config.toml
n_mels = 64
decoder_norm_position = "pre"
decoder_mlp_ratio = 4
decoder_bias = "none"
decoder_qk_norm = false
decoder_parallel_block = false
decoder_connector = "linear"
adamw_weight_decay_other_params = 0.01
Rows from block 2 of the audio encoder of a small encoder-decoder audio transcriber, named by matrix and row number. Rows with one number belong to one neuron. Each number is 128 + 32 x the weight over its row's rms, rounded and kept within 0 to 255. All counts start at 0. Numbers have three digits each.
Before each neuron's rows are labels from the 100 clips, of 14976, where the neuron reaches its largest size: "responds to" is what is common among them. Only what is clearly more common there than usual is listed. The data: short read English sentences (LibriTTS-R). In brackets: how many of the 100, against the usual share in percent.
# u: gMLP up (value half) (encoder.blocks.2.mixer.u.weight, 192x192), inputs 64-127
# v: gMLP up (gate half) (encoder.blocks.2.mixer.v.weight, 192x192), inputs 64-127
# out: gMLP down (encoder.blocks.2.mixer.out.weight, 192x192, transposed), outputs 64-127

responds to: the word "he" (46 vs 10.7)
u.98:193192175082110095129220189073123121183168148101154111103115148142105127049116066178115088163159134161128108142123114090150149082112189151072130144125114151092143157184135032126110138078152151
v.98:164092161140148170144141065164161152135116174032138111145098143101155137104119080141129115148115132091112145101092173124157010052219153181106170149150162181107091128144119125107163128128108185
out.98:137144153142130063130095114111126170137126134157170166073118132135155117066052114086068090095160111134166147123118120175126068064125085168088111111132134179101166146133146062142084143149109168

responds to: the word "to" (40 vs 14.5)
u.61:103069099129121117077129117153102141094106142118136113112161112122057114081128086187085118134147127164186129114113179116090113147089081086101087116090170044143171072091117130133104139115162088
v.61:133121085096125109171143117144086139139226137143140164189160135136159105178208179095130144124135131150142177130161124166151128110109131116117120119189090128172052108118131158141126182134114118
out.61:150118140167085081167121101139095177189130050089161203120102115148145126123130129171137126147169089173150170086132144084117105151152068084153138143079087103112149084186114126120114115160133098

responds to: the word "of" (32 vs 9.7)
u.25:081169170154106134108089168121102065122165135115123172106117144105140107180086084087094100186096114132094134109117090139119102115187152158068096136159105100126134126095122097142109112107166124
v.25:113143174152140160139064135038133135123141135123126111099143098127162145178176179106087076115118163131146137140178141128107127120101157100066117090160188137066132120112117091111130072135124132
out.25:097115143109123150107155151110095164097116120088099094129163056102123141202130154103168103133164090110133113172121117101124084151146191088169152159112162161120150189143195126142222082059182180

responds to: voice: female (82 vs 54)
u.101:140122142115167125117167094138170175113169166139171176112088140101172133060114121137103100117076111194124111131131134140067146136117139141113171129160096137166154138142097064133073168073132084
v.101:099073135107131136114076121138150204103139155145122130124085163124173084050205175147095159118113092169099103101086122074099170079119143161121148118056141119155170140067110083150134088155120206
out.101:137142056065165146121116203176135134178156180149168090180103093112144162123108147140121149108166091083050084194128134114088136102092097147150167156107114119148076160111132164147075173081155125

responds to: the word "to" (33 vs 14.5)
u.72:055100127136116125216185118093136108128112128155108111093160122133196145140150164166090106184128148118064168128175151134095113119106084170155152167123151095155107101138213111049115121096096071
v.72:148094135116133080222204070066147097165148134091099172093132115137073131155088124163149100160103064131112138074105118058052168169101100145125144097145146070092149105123179103076163120088087173
out.72:145137158117154092148133130115098170083148123092180123132152122139145161114109111177162156196036111120121183136103175094176108111166079152173159149100172117116113086140079172184113163170154097

responds to: the word "what" (26 vs 4.9)
u.189:104091115168140106124127164138131144123150134161072110122173114121077069134132189129085100174137141149139136040131188163152135144153137107138095102149087138094095183113133118166093106134093146
v.189:144078126120091093052155071163106181148133148125127165091086086097096075169098068138109145079074086105149114152221118102139066126161138174138158090113168101119091158162145109101093118154173176
out.189:082059155123120091157068101203159136110178127164108149136120101108088076154134130110127115189085122095193077077138134109139125123144143153118107136146114140180154186143106142143109116126153120

responds to: voice: female (84 vs 54)
u.37:097110063164135146118157205123134191207145064148111135144080074176119143139161146139157100137127093176087143142185150083138149086127086177147138146136108155120121126127123160131077136110116140
v.37:147132118146178157098177118122133114121098181097129145157153165152147106142143110106195160098118175161079104137125124095097116115107131092065131112136145156068174215155051099162139136131102094
out.37:089196116159113112117160182155135107130166109148166146145058172165145048126078160125108138139132147100098124154101099138097151127108092135126118121103095166142186146097115171163148124100112137

responds to: the word "that" (25 vs 6.7)
u.172:132116119080177124135099112140174096111141102164183096129081164137112072075134158113159120130109101113153136169114109109115115188077157113111157090095161079126130145082119091117132079105154155
v.172:144129136048184122148143158139155171139096132113181116123109152138101137088138130128144109164066164122155165137131146128117111191106088177053130111147160114082079187084140061125169086117142090
out.172:133133138136164167119137177125099200136100103106115163094122102167127169069097074173120114167123129133179172131092181114188139126084086164111149151173137133089123126141133081166141191081145131

responds to: the word "of" (25 vs 9.7)
u.127:153079150164114107079172102120098097059150129122136138165167178070150167064124155115139129125112123174167076151187144129087144183090095131095159141144143073095137140170124142134129070148119146
v.127:148128147121101097076122125132186095116143112113120113164155132131174058130145150094123115099134083104147094093173180124130101067124148119138119146158162099085152232134119103137116096149098103
out.127:129109118118152142121124162091159080045090117114101148132157061163158118157066117124098180128130072134147152184124154135199131096158103135093148118126113123135104167181122119170150141080186144

responds to: the word "to" (54 vs 14.5)
u.30:085092102085069112150149094130099135139096067097153128124189127136128146123126099140160123145131086116140157143166143170126141181134123165100094135122085089088147124164108088072146126093124085
v.30:160178131071112143193125150127126097165162142111143180112097163201105145152131205124112142095132102065100184113149106109160129122172152130084129097173149113133141150144181105163176073124116140
out.30:158091159142118182150098138188091151161190174138167101131094138148169140088135187149144157147082150161075120177162137128135146094133087106156107168148112173081105064146139150134157114084109069

responds to: the word "it" (46 vs 12.9)
u.164:116093169081061164104153106153125121176116150143107121168130191148148090098145115173027124204063145120155091108138084110122171145128172093144170073114171067082206143143153108124118101123149109
v.164:133123102072063110153113094133147123141128114152135121139086175135076059160109183158041050196061104165175101142129098153109170150141114125123127135153175150131098092136113118093128077167107131
out.164:129149125106138137142114154147112131081117144156057140124129096078071087116113087155106091197106160102177114126132149112143174131178147108180146106130171120206148091128132058120180099101114088

responds to: the word "to" (34 vs 14.5)
u.133:147123130095177110090119156159055151152126139085131129118123165126099087093139165139130093144118091109168074177091097110163143154100111094080116111177062099162108084108151130074134145097145064
v.133:103125125143158068066194136159179098031120185158124101083138110157137105073134187175160150094081113122135119065107168158065176163121117088098111157094133183105119135219087144152100125176119162
out.133:119118133132080074091123099166132078088127198126119129138130112145081133173179123212123146111102133106128147121163101130146119143162114141069115174143153180101129189094123076159128181153108122

responds to: the word "she" (34 vs 5.6)
u.87:054107091084136151134128041061108082165206188145139128081094137107108162133098130127142099111143110114139151134124138099126113094157111113065138156126118122140121140131190124156117162120120123
v.87:144077123096103145156136032119106113133155167089095131096145164165142158157117149138182071103124140121093126099089104156133103137124197161090152135141126135083129120104092095123122135147121121
out.87:136158140138107156208147099105107154097133176085114146092077146136152149132120105154111060074113144115181141136173124163127109156102126139157151172131139085119172111091088150120105223202152164

responds to: voice: female (83 vs 54)
u.188:174198182110128137132148100091134142101177100131121139138142082136147125093095094154188078062090082158099148059136176149133101108150123149166121107160058073148163098126190116141099130163122148
v.188:176151174165118163143081111131082121086129149127116193118109109222131179104126199160135128155108124131132105121135097124114086123129142122156140131116178185114107111136135141129129100161171176
out.188:113096091182114112173110173152157175079093112122159146114122095104153150113149166200073188151117126128156131181122128049138160131162094099147146070112156121143109101209123131186118133141117159

responds to: voice: female (89 vs 54)
u.174:154123108197166131178126146109172110144091114166097155179149097164176084097200137083086108151109133143121175051092164189081149192148117136081125165117064086182111090110101143123145166091134188
v.174:077072132108095148085148170140090142127175106167153098109091115157108172146089089140199120130138162124173093116139119180109056152173174139112144124098095153174097154152163139148161122084129148
out.174:134066150135166134140105149171151122053157168131131110162099172151134118195091164081104121134112136143099121138123107155186143162137145077081098122113140123165111169061078116111120099176150029

responds to: the word "he" (86 vs 10.7); the word "said" (39 vs 6.3)
u.0:126061103134145129115109112115158081159127137096099116117150114111114058115112098090072085133140139129135126082162103114154084119072162102057147121100108080105108172153090103115115128084098145
v.0:159101122135159132204128099163105171134129116100121102138097123161141114137182101084057122108123106104118162101079069105173140094088135155121147126155097119152141117162145142090139134078160125
out.0:154184148122121115133150125161116127178097135123143140099113127124089141136073127136113122112087156122148076131125103139169169090145134168105151162140099130090121143137098160126146077159145134

responds to: the word "you" (49 vs 14.7)
u.100:102110078162148135171143050092139117172145119181051145117159160159084153118170116158117131148145066157095114149172103111121077133114121120164129207107164123084148113063131051156103118116128094
v.100:150087075179116131102100110057161160116109104082103081131148124155108130136115098082160126122121067128103106150171088081122128067107119132163065178108108129050151067121165092136120197139083102
out.100:133131063189161121113118091150127126128127061112105122104117136127159155140136166125110109143200093142122111121166174171043211140081147136168129148113088197094144083106107123097090109095093104

responds to: voice: female (89 vs 54); the word "he" (28 vs 10.7)
u.170:145129123133091098101135118202124169105114156132171072129100144093156129130124131120126118163118113121132101105158135165143098132128111185120101117155125143117092147159166196079078128136120122
v.170:133097159127157132149137100120094121146159148092122126148140092109135098146164096147129122175136139101147154127113083161094119096177182135141141112114139164091144094123119061168136185153152158
out.170:142177139161130122145215103182166104170093068071106090138133103084065207082152133156194067187175136127184140094086139078144064128090136160120090163171096069188157138148128145183101118128150126

responds to: the word "not" (47 vs 6.2)
u.41:110157107153076215090175108156105097142083153137164139127160120160121090124134081159126128118169120109112075082189083166159116190136092089143107114119057116126136150182151127109118088142160084
v.41:109124099113177170143101123170125105133163171176106168156136110175113100111058130118144103083175127151066077159136154187147160158151109110132189143151116145124101098096118100095133108173084164
out.41:162117103144157185114126143174127088171101160124178166180177090148142120152124118156067135090098110115097089110134144081130123200134106159116145109107121098083108141165150160149144136168122121

responds to: the word "you" (41 vs 14.7)
u.157:112117199142117162103118129079094078166096058167122064131159154116106170149166141139132166124098043140121154129105102146150080111100092096154157129102116081075100113163141055098124120163116106
v.157:105124138091110141140164071186122120130099180109149144188121079082140160192042137102215117120094190143094140082127120130140124100094126118088124107137079064094143071150114121107167113143134089
out.157:074114147157103131134158085100151148076098128117098178178142134127113136163117142160182064131141144169121123113246126139114129106117158124085128150147088119094154165135062124126151107156125076

responds to: the word "i" (50 vs 18.2)
u.146:150153101117111056086095074116089095086122108145126123072128095191171098127172063123065092134156138132116103192093102114101077146129117109094142070123117158117184135158125131176124121147117134
v.146:136136128110139055145130103114116167159106138142177160080087143154098078120157084108123130148075111099193100146202087068060140114095154128161130112087126127124136121136132171170154142103143150
out.146:082109141125159050096093123145121076073096123137166148099071143124135155136130109146161123171071143106120130219164071090095118167139113104095141100152106147138167195114163160133131117188177149

responds to: voice: male (71 vs 46)
u.106:183107098131120115119116110163120145121157163146152107113126143094137106157148176148112083127107146113108144159117118119085109130125124124119095090090088168191137138119131138158139238122156165
v.106:078138076212131129114077141077117115111111111159194154143095075146121154161079066141111108110146099117049106176119085115078143163159118149142088131176134124144158103102156137143141109147134146
out.106:093119134105123056084160150128203121126076145097106146145074128186117065113113079145180123075168170103079116117143161106150118114153087106151108109101149110096147151117129077112122032076148040