config.yaml
encoder_arch: "gmlp"
encoder_layers: 6
encoder_width: 192
decoder_layers: 7
decoder_norm_position: "pre"
decoder_qk_norm: false
muon_scale: "match_rms_adamw"
learning_rate: 0.0031
adamw_lr_other_params: 0.0023
epochs: 78.2
lr_schedule: "wsd"
final_lr_fraction: 0
warmup_steps: 530
weight_decay: 0.05
Rows from block 3 of the text decoder, named by matrix and row number. Rows with one number belong to one attention dimension. Each number is 128 + 24 x the weight over the matrix's rms, rounded and kept within 0 to 255. All counts start at 0. Numbers have three digits each.
# v: attention value (decoder.blocks.3.attn.v.weight, 256x256), inputs 0-63
# proj: attention output (decoder.blocks.3.attn.proj.weight, 256x256, transposed), outputs 0-63
v.139:105169120144156149113114138132118132143142105096130120118083118109102141148106133113098116103099111182111136115138135142117094122146123122130130111191111128127103130118155108128144148114132128
v.140:171128157118134130127176087120141124137121106135142139127128137098138132116126106160146116141092110136160118153135162111151134157144095135120108086144115115128113113093141165100137156140146150
v.141:153120160124136151114103091159103071173089134093114125113140105153138111152081139144159094143101059121137109157174101129141117139137120137111132114172107122156132149168142130178135170142125120
v.142:154121136148158120131139125134115163094127145096147139158119185096138143148147141131098148117126134159127122141119144129078120115162133100104138107127148140113144143114134114146124096111094144
v.143:109134112122135154140114120102098147112133137124130130106122115133147141125136099147099124124180107106121132142146089131127119157099126120096092104161093132142141125150142111110129094125095114
v.144:118100158154131115144130100110158135135098160140135126141109122119121128139136180075106147122149133123110119135115110126143116115133122103108124153106122117108119128104134139148126099080102101
v.145:121113108102134120130110156157115146107153122107112134106123139145089144122092122132152134108142122127102130158125118118157087134120145111161138142130099152128156119093191126131160110119155119
v.146:157144113114151164158129115104119147131138107127138129131116110146112162171166140131117121113099156104143140176119119112125131143119145170139116136136131127156118076150129140114127095120106131
v.147:099141135110092133145138142143122098109136121131133167139128118153161113149144124107145145119172133129107106112134108135133112155108134139129101110114130173111114080129136117113107132145077153
v.148:131151110132100117151114139132154140114136126132121198119163131166131138131158121092099129089145150128141124139121117130141137125102118102184115118109128096131143120123140120096112152107139118
v.149:150136104125161087128119133122136135069103125108138118116122144136079115130155153128125102127166101189146143116141162147111087096104156098108141133110135145128094115102122132164153157164142110
v.150:128163078162120123095105144149132129145131106121113144135126132122125122140118162138116145130133149155148143123161132116101126111141186111124124094105120147133138150152134152095107127137162148
v.151:122099103143143103135149108128133108083123128125139127118147135137114103139152120102132133135131137110098108132109157144122125099159156107128119178087102150155165122124122130126117122091132138
v.152:121127117115141170139147141131089115123112126140134122110150159157138119122164150109141161123097124127153136165136115151131154157120140142189147112144149089159139107159132126129123129128093145
v.153:177126121122126153140136131128169132151125135159125147120078117129088103138172128146152154106150114100135124123152111139119151142139161128152155117159105127135141123157161123135139156121143117
v.154:092097115162125149134129127122130112125096122122169087110113147142128162130153147097160116143127135171140128089114108114125116135130156173124126115147113099131120124105149159145120111133113106
v.155:131146094178117145154138133110093118107149146092127127111144126135118088145122106120124119135124149123080112094118139135128141127116134128152106127103137154122159125109083167125100103185126116
v.156:116128154133145130138117163133150125155106110145119163122149129131142126108161148130125138145144120150143157130132121120132154111137119105111125137134090095121120122098140145119157119113096139
v.157:132100122120156126144137167161116124129138135111149146143136108116150103138147125126120162159124142111108106132103126140139152123120156122145146131128140150140096137122105119116109119134123173
v.158:149143110131148093145109134129138151140136128145093116173122133115103100138154132121128086102131125160109121126107116118108150116150087116108135148117110149087154138132134132165114150148128107
v.159:082157147127134154122126143124152097143098128154163127134133138128119166144129135144172167108117106110132123126182128101136117122126158105148119144104105155164122111119154111135159138153138169
proj.139:119068095152130125133156133167125116115166118125100073138135100169121129140121154123117109129126122097123102131116118146118106122118122126149144135141142120138162188139097124142118110134131160
proj.140:141135146136068128166124111117124109101152130125139168138122127121116128172147079125118151165104122113145142091160137155122105127091155085192154138130136124137184056125154125137118140142128092
proj.141:155145170127148100111166107088147118117132054117126116156139130162097124117138167147165124154104143150080137089133112133109093118105132125120141171099150138147141142120143170127147141087204132
proj.142:123085159117164128148114141115110131123098146129149117124119116108149119148117121131152099110104112093116103173129083073133138145158107145132088155160124115131071119119123114087159139102143165
proj.143:128134071122115143126099124161143139128133105112170133106122159169144121137136109121165138122123113126138135154132116128122139143097165137164145080150093142153160113108156121108121118131121139
proj.144:161147127119132113120060130112109143169120117138170117129117109135119094114098176127151136125156120108131147151102155105114091132146100109128098167122122095127159118123152141120112132088116120
proj.145:111137104126113114135153150140101096120100121173116163141117170090101112127118137081106147157122146107157138120127116163146101106145113138144112126124159131183104146127132130144125128088135147
proj.146:135120108138115101181148133158109120157136173137147126156126202088123117149107146132151098109141160130134168156157131128120123126120141132133107053109152101115136104110113093124119151146139106
proj.147:139154166096099105123130140111116078147117169129124119108101123142123110120111072108136077148138130127136111163114154117103124125148135131128164095115081140149131152146105117130124143151136149
proj.148:125139165122141119136119144128124084142124100086116097155129147111129096101107143134104188119110147127156099125151121113135156127151138137106113139122075148138124142108102113127130124112129107
proj.149:138127166139131114141106171105123147154121140126117117145142143109142127149105109121165154123180156126106097118145159090149100114155107074133135145111119090155100115162151171129119122129146146
proj.150:123121124141143164152160141143141148126162113124085118098119159110164122149108132094123111150115122127104136121121132145131154130132113111160135126140122162101095157149115106172125139096176109
proj.151:146167129133139126131099134119128151143101138158095136141121134138128134139148155119116135139119093088151120117105119109145149155098093132120145120094157120144123115168118120166122105107097096
proj.152:125113120124150132102139129105136086129115130082137102170175134169150100119154124123142107137151144119097128126102132146123127131117121148116103110134127138164156155128124132078096143112123095
proj.153:122142120120145165102142145163148128115131127094147129158131089146131131110164118122112151112097154112153112100130147165098109127128133153121104091100105125173177100118150150105136111117164136
proj.154:109140094127143111131116102142144130102135118129127149117136083103104125111147117104136102134106130127083137122134129126162132156153129128166165168096131131131152148162126104115118127142097127
proj.155:105151103130144120133141117151141123168112105171104110121125106127161109131150122158121147109118144095130116182106124129122129125111143125140164087149136115159157163129163092109133133144102114
proj.156:127161098130110129118122113120129125161142098124133120130135155134123133116106148143135127130153142087119156118115119148096141143108113161116128137162142110114150124163120148142132157106113126
proj.157:122161128126149106121151121141149122141107134131150115122088094099112177165126131117128148117124122158122101152146120103125091109201142118098142118112131154151108140130125107164126153127112149
proj.158:087141131115141091048100098115131104138114118117129115094124108113137140114089103096092134138126136142099143071082129115117120132113158121127141111104138114147122156142119099143182090133126121
proj.159:108106104136109106139128112127176137147131136100114140139138118116124120102138102130127122110135160100105135138138116130134162120135110168133134117113136112113156124157135145109134148131119171