A small encoder-decoder audio transcriber, trained from scratch.
Training: muon at rate 0.0031, 10600 steps, batches of 192.
Rows from block 2 of the audio encoder of a small encoder-decoder audio transcriber, named by matrix and row number. Rows with one number belong to one neuron. Each number is 128 + 24 x the weight over its row's rms, rounded and kept within 0 to 255. All counts start at 0. Numbers have three digits each.
After each neuron's rows are labels from the 100 clips, of 14976, where the neuron reaches its largest size: "strongest on" is what is common among them. Only what is clearly more common there than usual is listed. The data: short read English sentences (LibriTTS-R).
# u: gMLP up (value half) (encoder.blocks.2.mixer.u.weight, 192x192), inputs 64-127
# v: gMLP up (gate half) (encoder.blocks.2.mixer.v.weight, 192x192), inputs 64-127
# out: gMLP down (encoder.blocks.2.mixer.out.weight, 192x192, transposed), outputs 64-127

u.71:114078129096117136132113103136123109174123103145142122125136101115185116138106101101114147133123132179126081136149103147116066141121076163145157085111131126153098122104095112126095178110127114
v.71:138126186141136129160124116110125116137115140168121162127146138123169159124076118093169147122117174133105124149115141123180132129125114167205101121175139111124106171154124147147121170098180132
out.71:090132134121165166142146132177127140110169140178124094142126129071126119098122152106166128136171176106154127155136123143145172113095115142163138106156116135153142140139103124153087134131141106
strongest on: the word "said"

u.21:135091080136153121139132149149172136164160127116131141175134146142138152088097138117111109078138103172115063127134126061119116137085121122100141141175134125115123117114110141132145111134138111
v.21:112126131093091120169113110144092141155127168102144148080096156129115121126096146116148097149141143122175126116086143119110107087136112112062097140130121125129123067126128148104183117163104151
out.21:114095120109131136130130101154140123150157141148138117110099172146154088088137126149100135128160126136173092158106111103126121134104113129125109174137151147102168087105097123114128135110118142
strongest on: the word "said"

u.2:147133126155112131104143146128118112147133109115127173142121136181148109107124113095042143164122093102061116094106126170121100192111106116105115162170129124121153179147071104117095118144128142
v.2:119149175096082112119151096144118130112127145102112123126114132121121079090164118130094160134071140123125156113102123163140144135136090074125161153137151186100144135126114150083140111108140121
out.2:131134142135115124131124138106104106116138115160135142113136118159163111163124161069152114140098144101133133165108118148109122095108122148155140128116119171137145177122099150127152092127160102
strongest on: the word "and"

u.147:139151152121118136126102073153167114155112113122115108173136115098116131111121121123120115113140151131112147121098079114079134127082177116117094158140096122089124082126126107111156112186151150
v.147:100132121127078155088101100151143127157116137120149123147134104081110133160089132149156164111132154144130159125106126128099186075111141122167122105175114095109130108150131135133152155129110127
out.147:117152102124150082156126106118139146114131113129156142152166123137106136141117127161145115125124132142167137106119146125108119112107138076150144135128119103110137070123116084101164188103100142
strongest on: the word "my"

u.50:119107118131135139148128096098122126078119096124147132118108147144098123138089110121158134154125100111103071129139121115114112112125133135105144137104141137169194125116113158093151085081091149
v.50:139174124128145121113109112087145132140119134140105152124113152125173091119153130100093164137116138128109120118148106140036143115122112116158151114140118057115104124159092103157142085110160178
out.50:136124112146116121110095116120085137157156135125131121128108137117141122138079126099089110106114144132117110094110158098108191135162110128132123114124119100119083082097186099123102160132141167
strongest on: the word "to"

u.33:115108152120168160103064135130151109155153144137134126159098178077122088103111108162118130172075141137149153120136109099111144145133141174163142161105109138141153150170093138148082115129095173
v.33:108106144117110130124124091125117116127121160125144117182076137169156088129151134125113143119132122097119100136184141136118136133140148141121111106132122092161152151119141113117099152109096158
out.33:137153116103159131100151132094129156131113151138140155155109135129160112156158142127112129133188105115128117103141160144134159146128130094079146103137108110136123144114162117122143156122116152
strongest on: voice: male

u.64:129134100042129141161137125118143135147117115122129131092108144165109099124194199137159152120141110102098117111158103087097149125134157114114131089166105149120112122097160147118166128137095137
v.64:119148153170155159123143098136124141150142122129136133120175136147154161133125100121122158145142124131105128104131109117111133108119168135128096140160141144116097117188109139108112135116170160
out.64:117100125135091110140111141173105161124138138165117136110101169115102095103126114113144138129139127102134133135118125070154077128144127110170127133105122125113140156099138147086132123110160126
strongest on: the word "to"

u.183:110122072096109097110105102103138095125123123095132148110161140147079150116103107126127120159143097108116133151169175099141100112153155151132089144107122128133160119141180149151122107122137124
v.183:141149102095096153135114170119126132148115127109115131104155102120116097117157089153144110141119108145128114115167152141146112124109155127128088153133148137136132080157152124132155109111149119
out.183:151173156144149143137102123141116126131095123140143139111126156084114099131155091132094170152126118114102136170163144099141151151109129128094135178123126178098109131159118144148109143105081094
strongest on: the word "was"

u.136:135108117129134151157119169157128140160148137102112170157120151120120133146168187138094090135136132142146177150133098108100123087145156118147155131123147132144151081185150138091116112115199138
v.136:141111138126140115187164112128129138148144126162121145092135130152156131163168113121143121135121117123102169116134137119169072107096162098098127115144163119157134112121139136151117105144117175
out.136:144109130078148118151176131143115159143151138115140143128187059156122102133184109131168152140137107136146157130136123101168135159155100131174079120145141102132147144101148121104141123127110115
strongest on: the word "said"

u.69:155112150111116087092128110170129143128084128153128110115164113148137128132123150174126090152112142135132132137162124152076139149102125115082137109113093147112113152112172159112146130115127126
v.69:150117129170100084158140088134079152098118119125102102132147158125116110102122149172073084127118133082192106131165074108166127091156115126124083091073129176151111104157145111118123112120125136
out.69:176122117114120088092169145117162098132078110158094103112143117102129145127113130127126108138136105127131134140116122125115189122154074135143118163121147172103157128137131111143125123113122115
strongest on: voice: male

u.185:145093111171107118136125134116116121124105151140127139136166141154123115100130109083146138095104114118129108117163158131170128136120209140117111153148110145106134147152127118095128081110161124
v.185:123094121133099146140157095094099098150087139161156119113152120113142115151135117105122106151142142094091186123159148161174142126125112122126135111129105148113135146146136181123132134100121134
out.185:145132127097120122138105122147121140157104112148109140095104093079127137133133124168137123198125153133121121119142162156130112086098168175146156139157149150112125115138151144182110062159118155
strongest on: the word "was"; the word "of"

u.121:103131141128127137135116093080124104116147099097157093132115128089103140142113086120126153133156154123104091115173161092194148131115153141127096157120145111094108121107105111132130148157134131
v.121:119121108132101114145125089103163125165123177127126110156130114088146114119121135083128137121131132128095104086101165081168138128166111129143144149133114154126101151158099108148123184105121113
out.121:088175103123120082083106123141140157145114136148138099123156129098139109096143131115139133133146126106136109107095111104138102155125065091105146148119169164153120163110122161117098086119120181
strongest on: the word "is"

u.184:122148117090092138111143105135192140139102165141114091126153155099123116128127109165166153131133137153149092092148111109102122110116111159118143099132137117057107124128143122114141127118125157
v.184:162124114158130115099123155101148131154124095155130156119098105105108126163124107142094122120138073040139141114135120120162147124120090124192149143125141114121164104137116148151116136128132164
out.184:153100103144094159158153133148136123117123122135123131114137089125087125140106115112150160137075054111123096134135130142153110123147133106122135140096150119106118130121088113111124095171155126
strongest on: voice: male

u.190:108146175173125106119160073167138151143094125092137150150141139150095158110137134128145077122114139116131134119128148133105089142140160114146113161161165104155176170124165112135118094148107102
v.190:143127159137138083139135102095118091141105122108136134158137123137121104087127125071125074135082144183121103119105124137089121169192136149095082157131142102124133146120139132128146162164104109
out.190:151111101170148120129120109119096102132196083126101110128139144126132113133113131133123152119079121115133150161145095099134107160137144131110100107136126141122133132123113160141122184142126160
strongest on: voice: female

u.49:088146124132149138156090150083149154119121127132167098072120178110128124122144151203133126085113120156131117102145120102114141123115132172118138105102142143117120112102135135102140088172118127
v.49:182113092119131132105138127156127089144109112079115140148123133121105132079111154105109060160151141078121136121130135115117151104158120110142118141139133114110135146135108119134113128089154108
out.49:109140161085106118097118135133150115125136133113122126158108134130141139100121136088109138123128094091138100107076125097126115126150107116111117146163136122123120144130103090151090099112145124
strongest on: the word "the"

u.118:114124108170107135065094154117117096129148092140134115087115106125157070111149168097146162100142104141096130107162116129140115155117120134140121117114140123110126095127109131145152094100109163
v.118:126116112133106119120153118151077151141099145129123167142123121128130138131161142142105149153093096158143131111159117100098124139146161128110116116095126095122100122150124100109136123151129124
out.118:121118102143134122126156144163142129136089130092144139146155146121112114134107141111134147155108105120104137122142096148148096133138173168121139145116154120149143146120109100166134132114120141
strongest on: the word "was"

u.139:158136088109109159113105107109130146107126127143128129131154146128120147140114135110181110108104094104087131116149127102124154093100113139140135175130140114116126057103095153104121138122142135
v.139:108186152152152143112098120099153132150122124098135141134127118091149178163119120150188124126082173074110162121121125128121116135107120107153154153134126116058129056109147115124157125117126131
out.139:149113152072135112146133150136189115175115156144123117155134133113145118179100125105181108152140135114101146112132149144081141148133122138114087175111131094105134104140178170136130096089141090
strongest on: voice: male; text has "you"

u.125:142148133075137097111140112137119150134172043115099084094134172137180154121171141157125096149097127115092102131120109163101119122121161100126152102145122126138153109138118124124130134097152162
v.125:117140128099139120200158167133119093150095123168097125102127166141144160101183129134120141124109132154117128143114119104162140151104116117127103091142105124165098114179114103124051117136120106
out.125:099146144140128145154155151123135126150128153123139108151142158164138156143152121146134125181143120149105131131126102131159167123120116131148117080138159083114182099134098168151116097111107164
strongest on: voice: female

u.27:057127106132115126151086116139124107169139125106133130120182123112106120123112165135163135102136127084123120166115147128119151107133153130137157093109127151141159129120171116120109082101107153
v.27:131096098081165079111101112151133138117089146115135142112129109118143112071100117160121084154152128137156112150069109114118112125142099129105137081124114134151150150108115113137102104101173133
out.27:120114142144156099133140149114156109108150129103152154130115145179186096074129124126136145132099113083127115092107161097079117128125082126133123113149144120131124159107099148165174115129158110
strongest on: the word "the"; the word "of"

u.54:130094103093160127155096126133139144165129146130104118085128100131120135123118089138132109099109134118120115141121174123177121151144125113088117116130149124118106179147183122145126125145104104
v.54:149142141116131101143119126110130110130106104089139148131117135109148121104149133176153145147149106131128137120115128105064148142115129131090096147081118161128108112079082086098133134131147106
out.54:142117151129148134098116140176137136115151132084169165161141105138147107155098110070189140149135145140175121155120123158142127154144089131134098104138158102100132146076092128120124181146119136
strongest on: the word "the"

u.107:150120121090062098112088115163140128119111141138145137153149101140140083112159120103126102099182138111125112126132122152131157073147131100102113145144122089123168137116099168103110112103124128
v.107:119137145120122148137120109154155117135103107098188130095158151132123111139120131119148118132078133136133103141100155090136127102121106129114149152098108142138145090086125109104163110132092141
out.107:119157109114149150122104107172121122139122131101140139123122103110072148139091125097151110160118132135136160118158157119148130159131120074130142160167134116113126117053147078124136086114153080
strongest on: the word "the"; the word "of"

u.12:128122128152165167171152103076115167185129123121151145126113150141117135188111110149143117125119155102093113117162070121117147142140110150123133116148091120138159107106181087107112130150158177
v.12:157135108097118154136083116104119093136133096147129125146149125137076143106161101105134131142125112131138110081143160153114100161139152161092135136140136152121171145168154086112082117121125137
out.12:164127123143129141154107097097074133165127119088164110162147093116140171141135119138066123124127098146139153126153158148094151150121114144104137135145124125130119119134110104099135128147111096
strongest on: the word "was"

u.114:107107139132110103131136133139111138107109118112147101139148140123072081108125112140094090170151120108130101102127112151132132149152140137078109152116100105100188098172166131096147101119141116
v.114:154122115126126160124131133146144117129128094117169170162131118110110138123109116144171171110132119136155191137138165150081140123112146115148147147157128079081140100117160135120100127131132138
out.114:138106120139133134138141112105133113123140079130140177116068114101130138085127133108179131109161135139121138101119109155140170135146144167115101147144118113104108101177125137114101128139102106
strongest on: voice: male

u.29:142106071161150106144132138119162080095083118154100132078109131180121159090114131148156099106155087185164115111113123122124136145097185087146126099128098135107133140178099077120114117128145171
v.29:129102126141119122159121130139088126172098124129119191120128081163122142145125138120139208106116119109146071138124120103158182149137131077128150155173172138090151136133127140149139122145093155
out.29:082129098143104161163100137118184171159148157095094136113162096139170080115145111125118093112115144119136153122113100071131080135166143134126110118087143158106144117146106146147123175119118157
strongest on: voice: male

u.66:169142152117154148114130126147141136076127130120119164121142137120127115128132099122128123122109112150135144148171118114132113122139166118195144092116141145114166149101146127121166102113153136
v.66:140161123119151123139151138130142088104107153097128155115121127138128162111112127110094121105108130156171090131105119110146162102100119153124092120129125154139147140160144137163088147166152131
out.66:108118124142117146112117159157122139170123095081133096096116114188130121151137128134106141142115129114112102113134129162120134105105166127137187145116128147130145132108127118174073160110153128
strongest on: voice: male; the word "was"

u.38:125152118152094098117150100120130134169112123120115128122103176106162159102102123136121114177137107112133123153143096123125105180106138160131125121124070125127136197131146152122122131106124150
v.38:149106125111116122145162127111128129131163182134123101148113141099104139107149107133119170136160098102127148100076086095136121112126090146113126152142111124165141131136141172063088118119158101
out.38:079156110126112151133149145107169123122102142152165123132098169136126158141131173102137118116102138112131161169162124117157114185134140138127185062132117097090200146119124129132144094127124117
strongest on: voice: female